Weights of a small class-conditioned image diffusion model.
Training: adamw at rate 0.0017, 9700 steps.
Rows from block 3 of a small class-conditioned image diffusion model, named by matrix and row number. Rows with one number belong to one channel. Each number is 50 + 15 x the weight over its row's rms, rounded and kept within 0 to 99. All counts start at 0.
After each channel's rows are labels from the 100 images, of 14848 (inputs lightly noised), where the channel reaches its highest value: "colour at peak" is the nearest of a few named colours to the mean colour under the peak. Only what is clearly more common there than usual is listed. The data: telescope images of galaxies (Galaxy Zoo DECaLS). In brackets: how many of the 100, against the usual share in percent.
# convs0: first 3x3 conv (model.mid.1.convs.0.weight, 192x192x3x3, standardized in use, each kernel summed), inputs 0-95
# convs1: second 3x3 conv (model.mid.1.convs.1.weight, 192x192x3x3, standardized in use, transposed, each kernel summed), outputs 0-95

convs0.128:42 88 28 53 57 20 60 71 24 46 45 32 83 66 48 70 37 48 36 62 44 60 43 68 46 43 91 36 76 57 43 57 57 55 48 56 42 58 36 44 49 52 31 76 52 51 32 58 49 94 42 62 60 52 39 40 65 58 50 46 48 38 44 67 43 36 59 52 55 32 53 67 46 52 42 61 55 52 39 77 52 78 36 49 31 39 22 55 47 52 84 60 36 52 31 41
convs1.128:60 63 51 62 22 44 43 19 51 31 64 71 49 82 39 59 48 51 57 20 19 89 73 47 55 47 40 38 46 42 52 34 38 50 51 25 45 27 47 80 47 33 50 34 43 48 70 53 84 40 51 56 50 55 47 53 39 38 56 61 32 59 47 45 08 63 24 47 61 49 44 45 72 50 22 69 67 44 47 40 44 45 55 51 63 65 47 82 67 47 36 50 28 38 86 34
colour at peak: grey (94 vs 6.1)

convs0.43:67 64 54 43 72 54 43 62 42 37 45 47 41 39 58 63 64 34 29 60 61 42 54 44 45 57 32 32 68 43 36 76 62 46 43 63 61 48 36 69 55 52 60 86 36 46 40 64 51 48 33 42 83 50 43 79 48 86 63 47 39 65 64 67 40 61 46 46 38 55 29 43 47 56 61 84 38 43 81 68 30 49 49 35 39 65 58 51 55 59 34 52 49 31 51 61
convs1.43:39 44 70 61 39 66 75 53 75 36 45 35 42 38 24 68 67 58 50 40 58 64 55 50 64 43 52 66 56 46 35 39 75 70 52 56 61 42 69 76 64 57 52 70 44 38 50 60 54 44 51 59 52 55 52 34 46 80 51 49 60 46 60 41 72 72 45 25 43 31 44 76 25 60 48 58 60 43 60 01 52 26 31 45 70 32 61 72 78 34 60 40 55 57 41 52
colour at peak: brown (44 vs 12.5)

convs0.66:54 72 44 43 37 32 46 66 45 55 36 51 43 56 44 42 62 67 54 89 66 61 20 62 43 61 55 31 48 56 40 26 58 68 55 46 60 50 41 34 47 25 61 46 47 34 32 31 43 81 39 35 52 64 36 53 47 38 62 57 65 40 46 69 57 52 50 48 63 63 55 47 39 50 18 68 58 52 28 57 53 49 68 46 27 33 74 78 27 76 93 60 46 62 46 34
convs1.66:65 44 46 66 55 42 70 40 70 40 34 57 59 72 53 55 42 28 57 86 31 45 63 34 33 67 67 52 31 31 54 47 14 36 32 36 38 49 31 71 62 80 47 45 36 69 58 47 74 43 51 41 30 42 44 40 43 58 51 40 69 31 44 78 32 39 74 44 48 21 34 57 70 54 22 71 57 48 46 81 68 57 60 57 28 39 44 71 58 39 33 53 29 52 37 25
colour at peak: grey (97 vs 6.1)

convs0.58:27 92 31 46 43 35 30 64 40 40 32 25 33 30 36 51 32 40 49 69 46 71 45 46 53 61 35 35 57 56 62 43 66 61 44 23 26 55 40 42 62 45 70 65 87 65 53 49 53 78 22 48 50 53 40 53 32 54 69 74 49 54 49 59 48 27 42 54 65 38 45 39 60 54 48 68 74 65 24 83 44 69 57 22 30 59 64 40 50 44 72 73 42 44 48 58
convs1.58:55 52 46 37 44 69 59 41 27 59 49 79 34 38 54 36 72 70 48 59 72 56 51 65 56 49 51 71 46 59 53 53 54 52 56 78 54 57 65 46 49 67 44 38 79 46 45 50 58 39 17 36 48 58 70 62 23 31 43 46 64 61 51 45 62 64 18 44 52 54 49 66 58 11 71 40 61 50 61 39 41 51 35 50 45 59 34 73 39 44 42 48 34 37 36 58
colour at peak: grey (62 vs 6.1); brown (30 vs 12.5)

convs0.55:38 76 51 48 26 38 23 47 47 21 40 25 30 51 50 67 27 44 48 74 44 65 39 47 50 37 67 60 49 54 76 28 70 53 60 39 23 54 50 42 44 40 29 68 64 63 43 58 57 62 18 55 53 54 49 46 36 53 59 12 46 54 57 46 44 31 37 60 61 49 55 26 57 46 27 58 90 46 36 61 41 50 49 50 41 64 65 41 38 48 60 72 48 66 47 35
convs1.55:15 34 45 43 62 42 56 24 45 39 54 54 72 57 79 46 54 37 50 52 51 86 78 40 41 55 53 32 47 59 27 42 60 77 51 41 76 38 70 50 32 72 46 36 57 52 57 34 51 64 39 46 64 45 44 42 55 42 63 61 58 81 53 24 64 60 18 70 65 41 54 67 58 25 59 48 41 45 66 58 33 52 67 36 39 74 58 37 83 41 54 30 44 37 50 56
colour at peak: grey (90 vs 6.1)

convs0.115:52 38 52 50 47 50 24 57 48 60 46 61 53 60 61 28 38 34 41 44 53 40 48 27 66 59 60 49 50 34 51 50 63 47 51 28 86 28 45 46 66 62 46 39 48 46 49 47 48 45 81 52 35 44 52 69 84 52 67 18 48 35 39 45 52 64 48 57 44 65 36 22 44 48 48 62 46 55 93 54 77 49 46 41 45 50 63 29 29 40 64 14 28 67 62 55
convs1.115:76 68 61 55 36 52 64 80 66 25 40 80 33 49 13 46 40 29 60 85 52 50 18 34 60 40 52 72 73 53 53 32 29 49 29 30 48 53 46 43 35 55 47 44 22 50 57 33 41 31 58 47 55 36 54 58 53 40 50 53 36 44 53 90 20 61 59 63 34 52 36 40 45 78 25 40 60 49 58 82 61 51 29 70 35 50 46 52 31 60 27 57 47 76 59 28
colour at peak: brown (35 vs 12.5)

convs0.171:81 57 56 58 65 52 75 73 58 78 39 63 45 68 54 57 69 59 67 31 46 05 83 53 47 41 58 50 46 53 34 64 67 45 72 35 40 65 40 38 60 61 42 61 40 63 44 62 33 44 47 54 52 30 59 47 53 52 62 49 76 53 67 70 70 75 82 82 57 40 77 33 35 51 34 26 31 29 28 32 61 49 46 35 34 45 65 41 43 55 34 41 43 42 77 66
convs1.171:52 65 54 45 40 59 65 53 61 27 37 64 22 18 57 61 52 59 54 58 30 61 51 27 43 63 58 17 52 55 67 37 67 64 44 51 63 56 22 73 81 60 55 45 61 55 42 55 87 55 65 50 77 35 48 66 51 26 60 40 74 52 53 49 50 68 23 38 37 56 49 21 38 34 66 36 38 53 54 67 33 48 28 26 43 66 51 60 49 54 18 28 37 47 36 70
colour at peak: grey (89 vs 6.1)

convs0.174:48 16 57 61 34 57 54 65 65 51 46 66 35 63 52 45 40 86 86 35 38 37 83 46 57 48 67 64 59 45 09 40 40 41 71 47 68 38 54 42 33 41 45 50 29 61 48 48 55 20 61 48 23 53 45 46 29 34 45 59 37 51 35 51 73 60 61 40 47 62 67 69 48 33 40 41 61 45 74 43 72 59 33 69 38 38 45 60 53 46 66 40 14 30 51 41
convs1.174:36 63 27 38 75 50 50 32 66 55 51 48 51 66 71 58 57 48 21 54 62 42 40 48 70 37 54 24 40 61 29 69 48 53 50 73 58 42 12 46 42 42 41 39 62 65 59 62 57 44 55 31 72 55 53 30 63 32 43 40 40 48 41 23 52 47 36 60 56 63 62 32 77 35 44 53 43 55 40 54 51 47 31 68 42 58 67 25 58 44 36 48 36 56 18 55
colour at peak: pink (58 vs 0.2); grey (40 vs 6.1)

convs0.150:58 61 35 48 35 39 45 41 29 54 24 29 64 40 38 61 76 56 49 66 40 33 48 43 49 54 30 43 39 45 81 27 46 32 56 59 40 55 56 80 58 49 57 60 35 41 39 99 90 58 50 46 72 68 46 49 63 78 69 14 52 75 51 31 50 42 32 49 43 65 40 41 42 44 80 58 44 60 32 60 38 44 63 39 63 54 83 38 53 59 20 68 77 27 47 57
convs1.150:53 55 49 40 69 47 26 58 51 75 32 50 21 30 58 42 33 38 49 65 72 60 28 37 61 49 51 51 62 43 49 35 51 54 47 73 40 48 50 55 52 15 45 55 49 58 55 45 69 54 44 20 36 52 49 29 51 63 48 40 48 54 72 46 44 49 71 79 39 67 45 19 52 41 51 37 43 36 49 54 49 23 59 49 36 42 51 50 26 52 73 52 32 70 43 78
colour at peak: grey (62 vs 6.1)

convs0.162:42 49 66 52 22 47 63 42 58 46 99 42 34 45 53 51 31 27 45 48 31 61 43 74 40 77 55 61 71 59 66 49 55 42 49 54 44 33 59 54 46 50 53 20 55 60 65 66 54 40 28 56 45 83 53 57 33 40 44 71 71 58 50 24 73 57 29 38 55 43 43 67 46 64 42 24 46 38 18 71 47 51 41 36 33 53 34 58 51 46 65 89 75 18 52 27
convs1.162:59 70 51 50 58 69 31 64 89 56 55 51 33 55 44 38 36 69 46 49 33 45 21 38 58 47 53 60 61 59 35 37 33 73 65 75 45 58 27 31 62 31 56 46 33 40 47 70 60 52 72 69 51 59 49 49 51 39 52 56 70 34 45 64 61 76 38 53 05 74 58 41 31 54 51 47 54 41 51 85 45 38 35 43 28 60 55 17 14 49 73 42 53 42 40 67
colour at peak: pink (55 vs 0.2); grey (45 vs 6.1)

convs0.113:72 12 56 44 51 52 28 39 56 57 45 46 41 38 51 67 53 36 48 39 29 40 31 35 51 92 40 58 74 23 44 51 99 32 42 32 56 44 53 38 46 59 58 54 47 42 52 64 50 33 46 43 65 50 41 37 51 55 76 43 53 60 48 30 47 54 29 50 57 64 25 41 48 52 69 76 60 53 64 37 40 40 40 53 31 19 76 71 58 58 34 47 53 63 44 47
convs1.113:49 56 47 46 38 49 69 40 62 60 67 38 56 43 84 49 58 54 47 24 77 59 50 26 54 51 34 41 39 87 34 24 57 50 39 44 65 70 57 62 44 48 46 49 49 59 37 28 55 61 74 87 51 44 36 39 43 41 69 48 49 61 43 43 61 49 63 35 54 33 54 99 47 25 37 59 60 60 49 58 43 45 62 71 56 63 49 35 62 56 43 24 76 68 60 35
colour at peak: grey (66 vs 6.1)

convs0.185:50 53 55 40 53 51 64 36 43 42 41 51 58 45 60 43 48 21 47 76 49 81 44 61 57 71 63 51 60 53 29 29 55 51 82 50 50 52 44 52 41 52 58 66 49 56 56 49 77 58 41 47 47 42 36 48 57 75 51 86 45 46 41 38 40 49 69 50 44 45 48 53 35 49 52 54 46 63 36 66 38 44 50 56 35 39 44 42 42 32 87 64 37 63 37 22
convs1.185:61 55 31 48 49 73 59 60 64 48 37 44 46 30 27 34 46 58 46 44 24 71 36 58 58 47 59 69 49 35 37 83 42 41 64 14 45 47 16 69 56 50 56 46 37 24 34 53 51 41 63 40 33 40 39 44 42 07 55 59 57 55 52 48 70 52 57 40 31 74 64 61 83 51 59 32 57 57 42 62 58 65 44 22 32 57 57 50 30 61 67 48 67 66 27 39
colour at peak: grey (72 vs 6.1)

convs0.16:50 49 34 33 51 57 67 32 52 70 49 56 23 57 43 25 47 46 66 56 59 22 64 38 33 34 53 48 28 37 23 99 36 49 82 62 58 50 57 34 52 60 68 65 78 55 47 62 47 43 33 37 33 31 41 49 75 56 48 63 59 64 47 65 45 50 34 75 56 73 56 53 59 24 54 44 33 50 74 46 55 34 52 62 62 73 48 32 63 63 45 58 30 39 69 59
convs1.16:77 69 67 45 51 55 58 50 93 29 40 33 20 43 16 50 43 27 75 61 61 60 30 47 52 43 39 64 39 44 49 32 40 37 44 24 50 70 30 51 55 57 54 48 51 64 37 39 76 47 64 34 63 38 33 38 59 19 75 42 59 61 30 46 61 58 30 36 22 49 23 27 57 62 31 67 36 59 48 43 53 52 37 76 48 61 43 49 35 73 43 52 60 38 70 36
colour at peak: brown (72 vs 12.5); grey (25 vs 6.1)

convs0.19:66 46 55 70 57 38 38 50 57 57 59 61 36 63 38 62 50 42 59 64 62 40 53 50 31 36 53 44 50 48 51 69 52 55 61 58 33 39 21 51 37 15 34 50 65 47 72 41 51 61 41 67 42 57 50 34 61 48 55 94 50 41 40 39 32 54 41 54 47 33 58 50 45 48 28 57 61 35 11 45 80 41 48 36 59 54 60 71 59 65 79 50 52 46 50 25
convs1.19:31 62 35 68 83 44 56 50 74 35 60 54 19 37 36 37 25 31 43 32 31 68 32 44 45 53 36 44 41 60 25 27 65 87 47 63 42 72 37 56 66 38 55 40 62 53 57 40 48 65 37 38 52 42 66 50 71 37 63 61 71 87 51 49 62 36 36 44 25 41 52 27 24 70 55 53 53 72 49 46 48 44 64 74 62 69 40 33 54 39 66 55 72 36 62 63
colour at peak: grey (54 vs 6.1); brown (41 vs 12.5)

convs0.130:58 54 28 54 45 50 17 66 35 39 55 34 49 52 24 59 55 51 49 44 84 84 30 42 29 47 59 29 47 51 58 43 70 75 39 61 39 58 27 51 47 48 41 64 59 47 62 50 65 76 57 67 48 67 37 50 59 61 40 51 48 27 54 69 51 58 40 61 49 35 49 32 54 56 38 88 34 33 40 44 49 59 49 35 57 58 56 48 69 43 28 42 62 77 67 64
convs1.130:47 20 51 47 53 78 63 58 67 59 58 66 46 58 47 58 38 62 59 54 02 53 67 58 67 38 23 53 43 50 39 49 51 44 60 49 49 24 51 35 41 21 60 63 43 52 70 38 44 55 74 64 65 76 50 46 40 33 54 49 75 44 14 56 60 40 43 62 35 61 38 44 63 61 20 43 61 55 57 62 19 53 68 57 50 39 53 34 69 33 47 37 64 26 80 33
colour at peak: pink (63 vs 0.2); grey (36 vs 6.1)

convs0.91:47 00 42 27 32 63 76 18 71 57 52 53 60 44 35 53 62 42 73 56 39 42 64 43 55 60 71 54 64 51 32 43 31 35 61 57 63 35 72 49 59 62 64 29 53 61 50 34 49 30 54 44 32 57 35 56 22 25 36 69 47 42 40 24 64 50 45 21 19 38 45 65 52 52 42 61 46 51 64 60 71 62 39 68 46 39 13 26 59 50 47 57 47 35 45 53
convs1.91:39 79 74 70 44 56 49 75 43 61 77 25 62 70 40 44 45 45 31 49 61 59 51 37 55 45 36 62 59 77 24 57 64 49 51 60 50 44 62 54 48 22 52 37 37 52 60 65 48 40 45 62 37 80 54 57 43 73 52 64 56 52 48 32 64 52 59 53 67 52 40 47 41 34 48 30 48 70 58 67 53 25 56 42 74 55 50 47 46 39 45 42 56 56 49 73
colour at peak: pink (55 vs 0.2); grey (41 vs 6.1)