config.toml
upsampling = "transposed_conv"
residual_init = "zero_last"
max_steps = 9700
Rows from block 2, named by matrix and row number. Rows with one number belong to one channel. Each number is 128 + 24 x the weight over its row's rms, rounded and kept within 0 to 255. All counts start at 0. Numbers have three digits each. After the name is the row's rms in percent of the matrix's.
# convs0: first 3x3 conv (model.mid.0.convs.0.weight, 192x192x3x3, standardized in use), inputs 0-19, a 3x3 kernel for each
# convs1: second 3x3 conv (model.mid.0.convs.1.weight, 192x192x3x3, standardized in use, transposed), outputs 0-19, a 3x3 kernel for each
convs0.142 115:106106091137126113085114103108131135122078119165148147117119132117113135129127101170137162117135136148122160132124154122150137101110138103085128120112132116103119130118119129101122107127092144144166120150154144156180114117101111154140141143132116082121101034084142097097113159116138122119129093113142120157129119124128119138104102104110121135111147147116094110089141112113116094118123130111110126114114104121111129142154123115123106108106108126135121108129114128084121147123113124135127132147157155175164119135134142107159148133134175130144
convs1.142 121:143093129123133120162087124127108132136133146163137145135166134162152137145136157122139154131134153148114138105087098098172130140117120124107140144112127144134123116113114135107077136128120125134132120106155136115166134156138138118133165149143188151122152136138154152158128137131142142165137134144126167113154131137135128152139122137101097163164139145152117129133147161128126162108131118127097104095096072111095133157122090135146119149143126118130146178125146133164143136152135106111099089102095129115128116130144107113134119090104123122123
convs0.143 096:118064129106123123126120135131135118122148117119087106157124136094134128100128124124113114135100130105127116143118147087057095126158123135147108124125145170146143134150125124157111161128108124129120105121110128117122136109115143111113121105123119138101106151108135109131120114113107087127150118130134130099099108135113110129118128107127141136105134157120138156137119124151139126131144148110109127118125073092116156157154145143113127130153127109150177144150128084124128146107110116124134139123116112160125119141121124100128085126119126094082
convs1.143 098:131162079133136145127134128127178153108107149146145097129138154129143142125126142129159146112106151143149111115153142141116141138110136091132108135129141154139121158140153135094097139124111147110135145147122095133129142122146110136140143130113113094115121144108115125146091106108103098139120140116111103144115071103115091097100186128134129167113079156145119088137118094116168133136173142153140160121131120155159158128137131115127138098124116137079154145135081154157157139116150099127153130134114113128118162108144185146167154146165162188143
convs0.144 112:122113129160149145139130183121132135125122187105146178118113108118119135124113113129104135097166115068142095152131109146126112125096117093094144105102108117080140127091093104120120126114083108108126128118081097105096098115099115098117114113103135127105116102064139132071097106091087113106107113090119096109101116106116101093128114127091130118123133141122120136105103093126109121126117129118126151119142133134119113146108096131088094142106114121133122125110167148121141134127117147156175124164095114147114141124141149182121150193106176115063
convs1.144 119:108125149108160138129117125142155137129153153132144140133106111154139133123120137133133137146155126121124162132098093120116095124106119071169113098122130106134107120086089090126110110101103127164120125092113116101105121133161141118134099098106111118098100125118151152113129169131099189150143171127134090111119141167124167118117175163128084144146126117114176085164122119185159144157129124161126132142152132142132153114116135077149169126121159121121134123104136152127108132120122060080091135115112102137151140136107132103149136154098109099133
convs0.145 106:083123137099113113177135116118139170097157165097103121133135145146133121143129130091110124126111151111122128103108107121120089117082098144130108117112107112146156131140162154133114140136169115131076120159125105111131129146120150151137151148114127143121156137123132150141122171139112119109109103123131118127135129143141152136146121112108143113097124123138127139138171158136122135146152141147158133132134131115150139123115126103115104105107118101079129179158117137109102104123124120150101113085126135097085148146107137123132101131163133164153
convs1.145 110:133102116158139096121146118137099099109114114121140106112158143129125109131105117124123102120139121108139127110084113125104124128116135125154163144135129142118141158140125137142130152130130156174151133139134181126135130146145125119117106131095126139146143127131147160171146115136135123105139119091136092132095084098108133114115104123136102141124156075139129111132111090109109098149147136113133133151157164146142105089134137100124121111111129117111087102091106144157120090139152128126165146146119106109154104101137115128111114157125146089149
convs0.146 092:189125124140154133142156185105169108116128129129143107120126109128151122098112115109103123114092106101097088117113091106067106098108095170112155111148151137164160135155151149137164165139140128125086099092148109060086101122115148129144101120166101106146144128165143149114112154132148155188179168201139132101100135123125162154157144146111099158134118095124109112122111144104140114152111135170141137153177152120093119159101128108106125090084120092126145123122135108123098147151124177143084108123120123128140118146119129148136171158145113139117
convs1.146 088:136163161083127105155114110127127133094122096168134141086094108108137132139148127104135099102151121128117119101126110112116088104133162114133127130139138138128091135110098145103130141113159119105096160151124118144119156134152125152118107127145122129167082121135130109166151141136169120130144150153090113113152127140109158135161124122082137160156100154115151085107155138140154135121119095080131092082137085126141116138098124125129172140126128115114096100141136110170146143122170142116126147120086124161104090136132130139143107134186135152172
convs0.147 119:079119115091098139138133136098093091081089070047103076135137132151156125152154116109123123140155124100107142146142115140109158128103098135126131156141125118170157128130150163125139114189096116099126138121088118138157150150124169165155145137145127148129150137149101135138154138144167139149154104147126136162141147130136114159161166188146153158123098161133124144149119092110121136136103124113126099147103101133127102123167120132168132094100136093105130110118135122115134139141138161138142145130146155098103137105155141129129138114132132132100
convs1.147 121:135133167126071110108105110125087085103089113144142158099103101098124120112110103103163126152117096134131139140140157119172135152112132167101136133132176114125147134133140117120147133126114146124165119119147133134099105127148123137137117120108141129137119114127137115137162159119175162128136165135130163176098127167126116154131122164125134095124130100115152089120165088093120151127160149152142131137138133141108125141142140134127127142150140099122107146142115137166154086118115116104082087144127112106129126121150058099106095102148113144114
convs0.148 094:138100096120133119165152125123186140163137163147149094133122109140126117084111134078126104124094128069113110101087133109140108073063079110158121129159130136137109145136111169159143123105142098133101101108098087122133092124111134130101124097125136149127088140084091108098088137138125116151115129122128125129129127118118098142128184109137172142111152137110129140113145114103080104140133112095101124099090124111082103087109122118134109131172135134144146126127113083124117135149128118153129161167161118133128129129142132148115132138118120128112
convs1.148 088:145162163137133101139116127121111150092119157127099130121107146142185172126167095125101103082157119081107113159089112115145135152127104178129153128146129112127137103116127100154107098111123150112135111120099122147116135126141091146126115140148121152157135108116122147144137131094147124143112142136128088121120095158113126128120132092135136131177132122133122130173154167141153141116142139104157134123143124140127132152138116132122111140132109178099170112135095140164141122102115127151135113094100118150130121098118149127142135158162137146163
convs0.149 099:124103140080159135124154130156170142126154137134142097144146151103087112131120151134132138129096155144119117122130113135062129126120104139124159137120132119126126140135136096112132121120139131146132110098153125136096098115105111108098131122164110138131089134109129130136117097119097136091116126099166105158120093111109138109100150110136136126118170143155103088097096118116115119135113108144144110104134088139145158150120115139098109185134167138104104135120101114130141103098150145144087115101169141162144125154138113122125141180155112151070
convs1.149 100:151125149161114125138129149123164130157126135141084130117112120122115137137135141126164136127159144116110104111142116120114147141130099168141121135118097105103113113121136148143101151109117104123133078118082106115126117138133134124153157153125119185150138145136190116103096125119088141136088097137115157138145132138066137112166135131112124106138133122157160118101148134095132125153144136117132130116132155135140094087106122131136127143132097146144126110146110160120136101099113112140183136117138133088168112132148180138132134105144136139158
convs0.150 088:130079098084151138108113182109137131130165129129124140122109113079103101117097092139091121058079132100053092132136077104124122132134136106142100112123138153114152144128136157144145161127148133122108118060092118091095117124138112100124121111118112138140117131117113089105091160110139094178114121089166151083134135142114106162108153147161149134162154150081127132136116114111130125140166146175148164166143091148116121134128103142116139109128144154121139114119148118106123108117184140150149121110147122091100119077083107131136146136133129111145
convs1.150 080:150158145078098134108125103112144108091144128127157095129144115168138137127116150104109174143141135142102144110114121141116070160147153139131147170158182135114129117125089108135145138140125143171101135107115116118119076158147116114122149137154134140123138130157131097136099127142106147146138097083097165147160106125128148121083101099109131133101111151127133122148112093105153114163177181110147164140138128166135113133104158137162119134149102138101097136094115151154170090081174155146135102111122084114145096080133159142162130119127134145159
convs0.151 105:160153114106091114107115149130106145148133131117151149100107119134134136168135151141091087116101130126159113085120134112101116089132083125132115143119133135126139084125130127140130113121098128131126130122148126106113155119119103142126142139115080085126088075146139105100149140178134146140098109148144172139138102120128113124113121141124114145119096119127116127129122092108096097100107131139101118100129126130110102131089113114080106127196131160145190113127149144103124157145117155109132126130119127143117155121146157174136144160152138168130
convs1.151 097:150114136105123144132120121087136109098088124118067116108133123124121149114127110186133140174155141156116158141136126127118133140126132145135120168115112133153125150147118125084099105093100151127099126136134166149128143145143123127162144139157187131166140139185145114136116127111135133102129153125117159159170157156137160161145132113150148079131110110123114089123134124131115099115148120145192116147185163117124117137142139117138137151133115150127153111109132082123119097079087128137082149119144158147146124122162110139116114143126076105089
convs0.152 100:115122155127082106072083103112107120091091114133059131122125140085103122141167128117074085096052108090097099082070050110103078126109108150115101091104113088087109103110119072073106104048082089106098058060066097089095123071159138130127135153119109114118063111107118082111108157117106121098128096109161105147103123108086132105105126117137081130134098137105115148119147142089088113137156134149149176141128163145164143142084132153140162099101134119108114127110118136096109154116123134147129126109098090095114130083121118124130096128125158121120
convs1.152 094:148122144138121163098117130145095171098136127118144137108121161134139151137150154104119059086145083100129106166128101156134185183158128094154105170151120139163152088104131104134117119158125102114081121078085098098095145133144107094127134105133131111101111089100126088070154147127152135154158134160179160124147160139158159112123146161146152149151143109130126119084122116135167119071086086120088090102129123128180146129121149109133119131123125153138142154105140130136104129104087113119094170105156119092136108121150096059083088126125132127113
convs0.153 117:140122116094125091107124113085114129094104134120119111144192158140168144142164133127112127141125145153123147123128129131157106111144117149127151109145143122171137104131133149130119139099146106126130120152105151114132147123135172156153126157143173118139132159147125119117118125143142156122135149120145149125149125145138128156131144143132118145141173139105117097123181131110114109147155129152139154134145135123096136123170111128141144083087115092087097127123124118150134141136126102109123138097132131118157120153139135140122095110098132126091
convs1.153 121:104134134131120140115099115141151142105096125104121109142138131127120132163184163131118076140166137147125145148133173163120114132144142153139111130086132102098127150130114110115087117121096153146137180173152140149153150113151152113128118111129128146145136065148114127139146149144142128130139133136122093128153106102116118121156112145152118125166164150135134131154153090143154126098147121100184130103094090123134090153117134123117099116117119106103130153108141157142162168190168181160148139097128163174146158151135130200146139206161136165138
convs0.154 113:117128138118131141133087102107104101091125068109154107152168172152162188115138132144128138112111097125093116152165109136094119099075125139107144142083125132119123149129123152119110137084131094116123101100131105090098142134092136108103145128131130109156119118154138136145131172137129152124112132162131130146160132145108121139144158148140143149129120128140128098142151113098107089113156143154172109145158128081094110123107129128153090085113118109129112151105124134131113109087100103106140150178126125153152169164145155146084076111089113141126
convs1.154 106:115136155124090154123128140133100124103143116112095154127110146105119111137120107124119121146143086169118128141125161138135183163128161114141149133128206163155136111103101144076153174179184151151124143172122154162143086133133125121125136118134139165130131123107156160116113162136114141120118142175125122094127084189131154144100133129110145156130170112136124066141150100102134127112125141087142110148159141131098122186124126161144128123114126140135142121119136095134151178144168142172132147103080142105136118129148143156117124158081132103113
convs0.155 097:114129163142140115121130139105105121159140141127149125127112119126119134134121116118139109136125091122142080177157167197181158168161220160136143138145118130160117144145151160151122152145129129100093151110104100126085123120114136107138138092107102148102188171146084134136133119126078135156126119115131138088134114126104128124101149117108141138098121114144115117133139117107137108146118129146140151174127126141140118175174144156159114153122133134128116149134156088062119124107062150156128114104101132134070099150141182172154145189148139141140
convs1.155 088:127110153132125158122131128122145122119124139136108112117140111118139108124138127155125102153152152181140125145140129195146151137143190130135100126116085127148087133157087124155164186171152144125127091111113101177130141132114119114141111127109137157171126179139151177143115139112124097114130152132141147144145124124154111154121109093128119121116165091150078095142134098126123125115142079083094098120093119130138146162150123210143159090159146129162136119118153168111142169143150210143108138106147121121120114158116110111098125107131137119111
convs0.156 093:139101109170129129159152124119139177111174190139117115145138138139136154117140145131140168121149176077125101145131108175172130129118100118141123167138160110155120170152129140133182150167129104103116143117113122120072174141126147158132141135132157154140172173180144136154132144161092143128134145134159147140137151164161106142146108123092115104144172112100105101102112138110085071099129122158120110128127146137138158152166163181158107123134157147110132135125134126103177142117104088076114101129144155091109099135116102105126125131145168097106
convs1.156 093:119105144154134133114104120115151133172151156164143096155146151160154127163116140138154111090115128122121143107143139133136127155150157158162092141155147113138119136134137167120102153142116118107140140116112147120130132141143121130139106141100117135123151145128122103106145183157161143133166136139153136124106115102126156119166106124167137140104154122150128126138138131118156128081099122127107154093109150122155087122140148120136112129155137098109109164145076140142161114161154112126152110109135130118149134125138115112096137127147132095155
convs0.157 077:130110134099152100120133150141134129148165134141141153135089141157130103147114166112138135144080118113184118102140137089097105124172104124129146116148130083108076115153154148105112119118086119157109127141104118117108167095122112101150147085109104145181138082128144129128135116133119114140101097166138106128139078125135135144151137137115117125117082140146123144122171193146154137148127153099099088185160154127049095129158119151102117120153156172136153131170147180186159117142123120117137135116115141082156109110147117105116111110117136193139
convs1.157 071:149145146140109122187144172144141115185114082129103135072128140159140149138098108127150127081144069115080121089141114134120107091148144085165104147097093151136093126117124105108139125131120117151119118109082100104151113113106148127106134108137114122130114115056073107081111143139109147086123120097149158110104165161125139144116129160128120082095127122093128120135139132131115099130114167150130108113099119113091111151125118129102144161127136117109171097116174160140160130135116171126114133137111111159092115183105183124168143158153161162112
convs0.158 108:100104163104101142143130135144140135150185204097177120133120099126131135143103145133145105186159141156145124147103110118101094140124110149134145114141109136152135121148101124136145153162162139129132136103121118110110141133127126153120105162148114130115122109137104118067121121121111128108111131084147134123168161129127123116133125129172129115131152111138123133138165122125118127164118141127134129147116137076156085121188142124134118130163161146225203144136131148144140132117159143160124117145115122125150123149120067076110110131072095111099
convs1.158 107:149093092137109102100116102113091149120107117095094140151119131094132089131113141122127122139153130146122148120138105163113158116121121131190152165158144122175156142149114154144155137097145127147138139161117113102121112122160136128148131109116143182156127114161100129125190177150190177183167188185110143139184146175161153174136126137096111112116135111140093089117089093142163099156131104116155116120132152117109129102106104110149130153146096095117112125092128128120118139124148192175188145136141125111141138150131112129119129146084113142090
convs0.159 095:090116162067100128120082110132101096128133159097135113097148091100125096118104136167148147131149142157151176110118147134067109152107096134113135100107107143129137110110094131102115103086087156172141150180161129159135119097140117157118109100114124124119161134115142113132106058127071107102075124110143088131127139089129123124126107123089128140111128155148137095191158142145156117119096079131097096119074108116081099134125127094114133159128178136126109122116175165162119153139084144162135142134117135141135123113128154156098140113134118102134
convs1.159 090:108138143120150108129108126128117126123108152139137138129115114125146082126110095118148113124161159126114115162125113139136129128138126105111140137089106140159120103131106108113170156104144147167120145161132125134116135088133127159118161144113121136170131198169131150090091110118091122132115117098114112096146115127129112150117091141114087184151105188144151137134178111099116100141178107109113148167132134112138175093118127104123180128120101105088082121120113138156146148178146116140146146138109164134131098104113135144154156168163125158111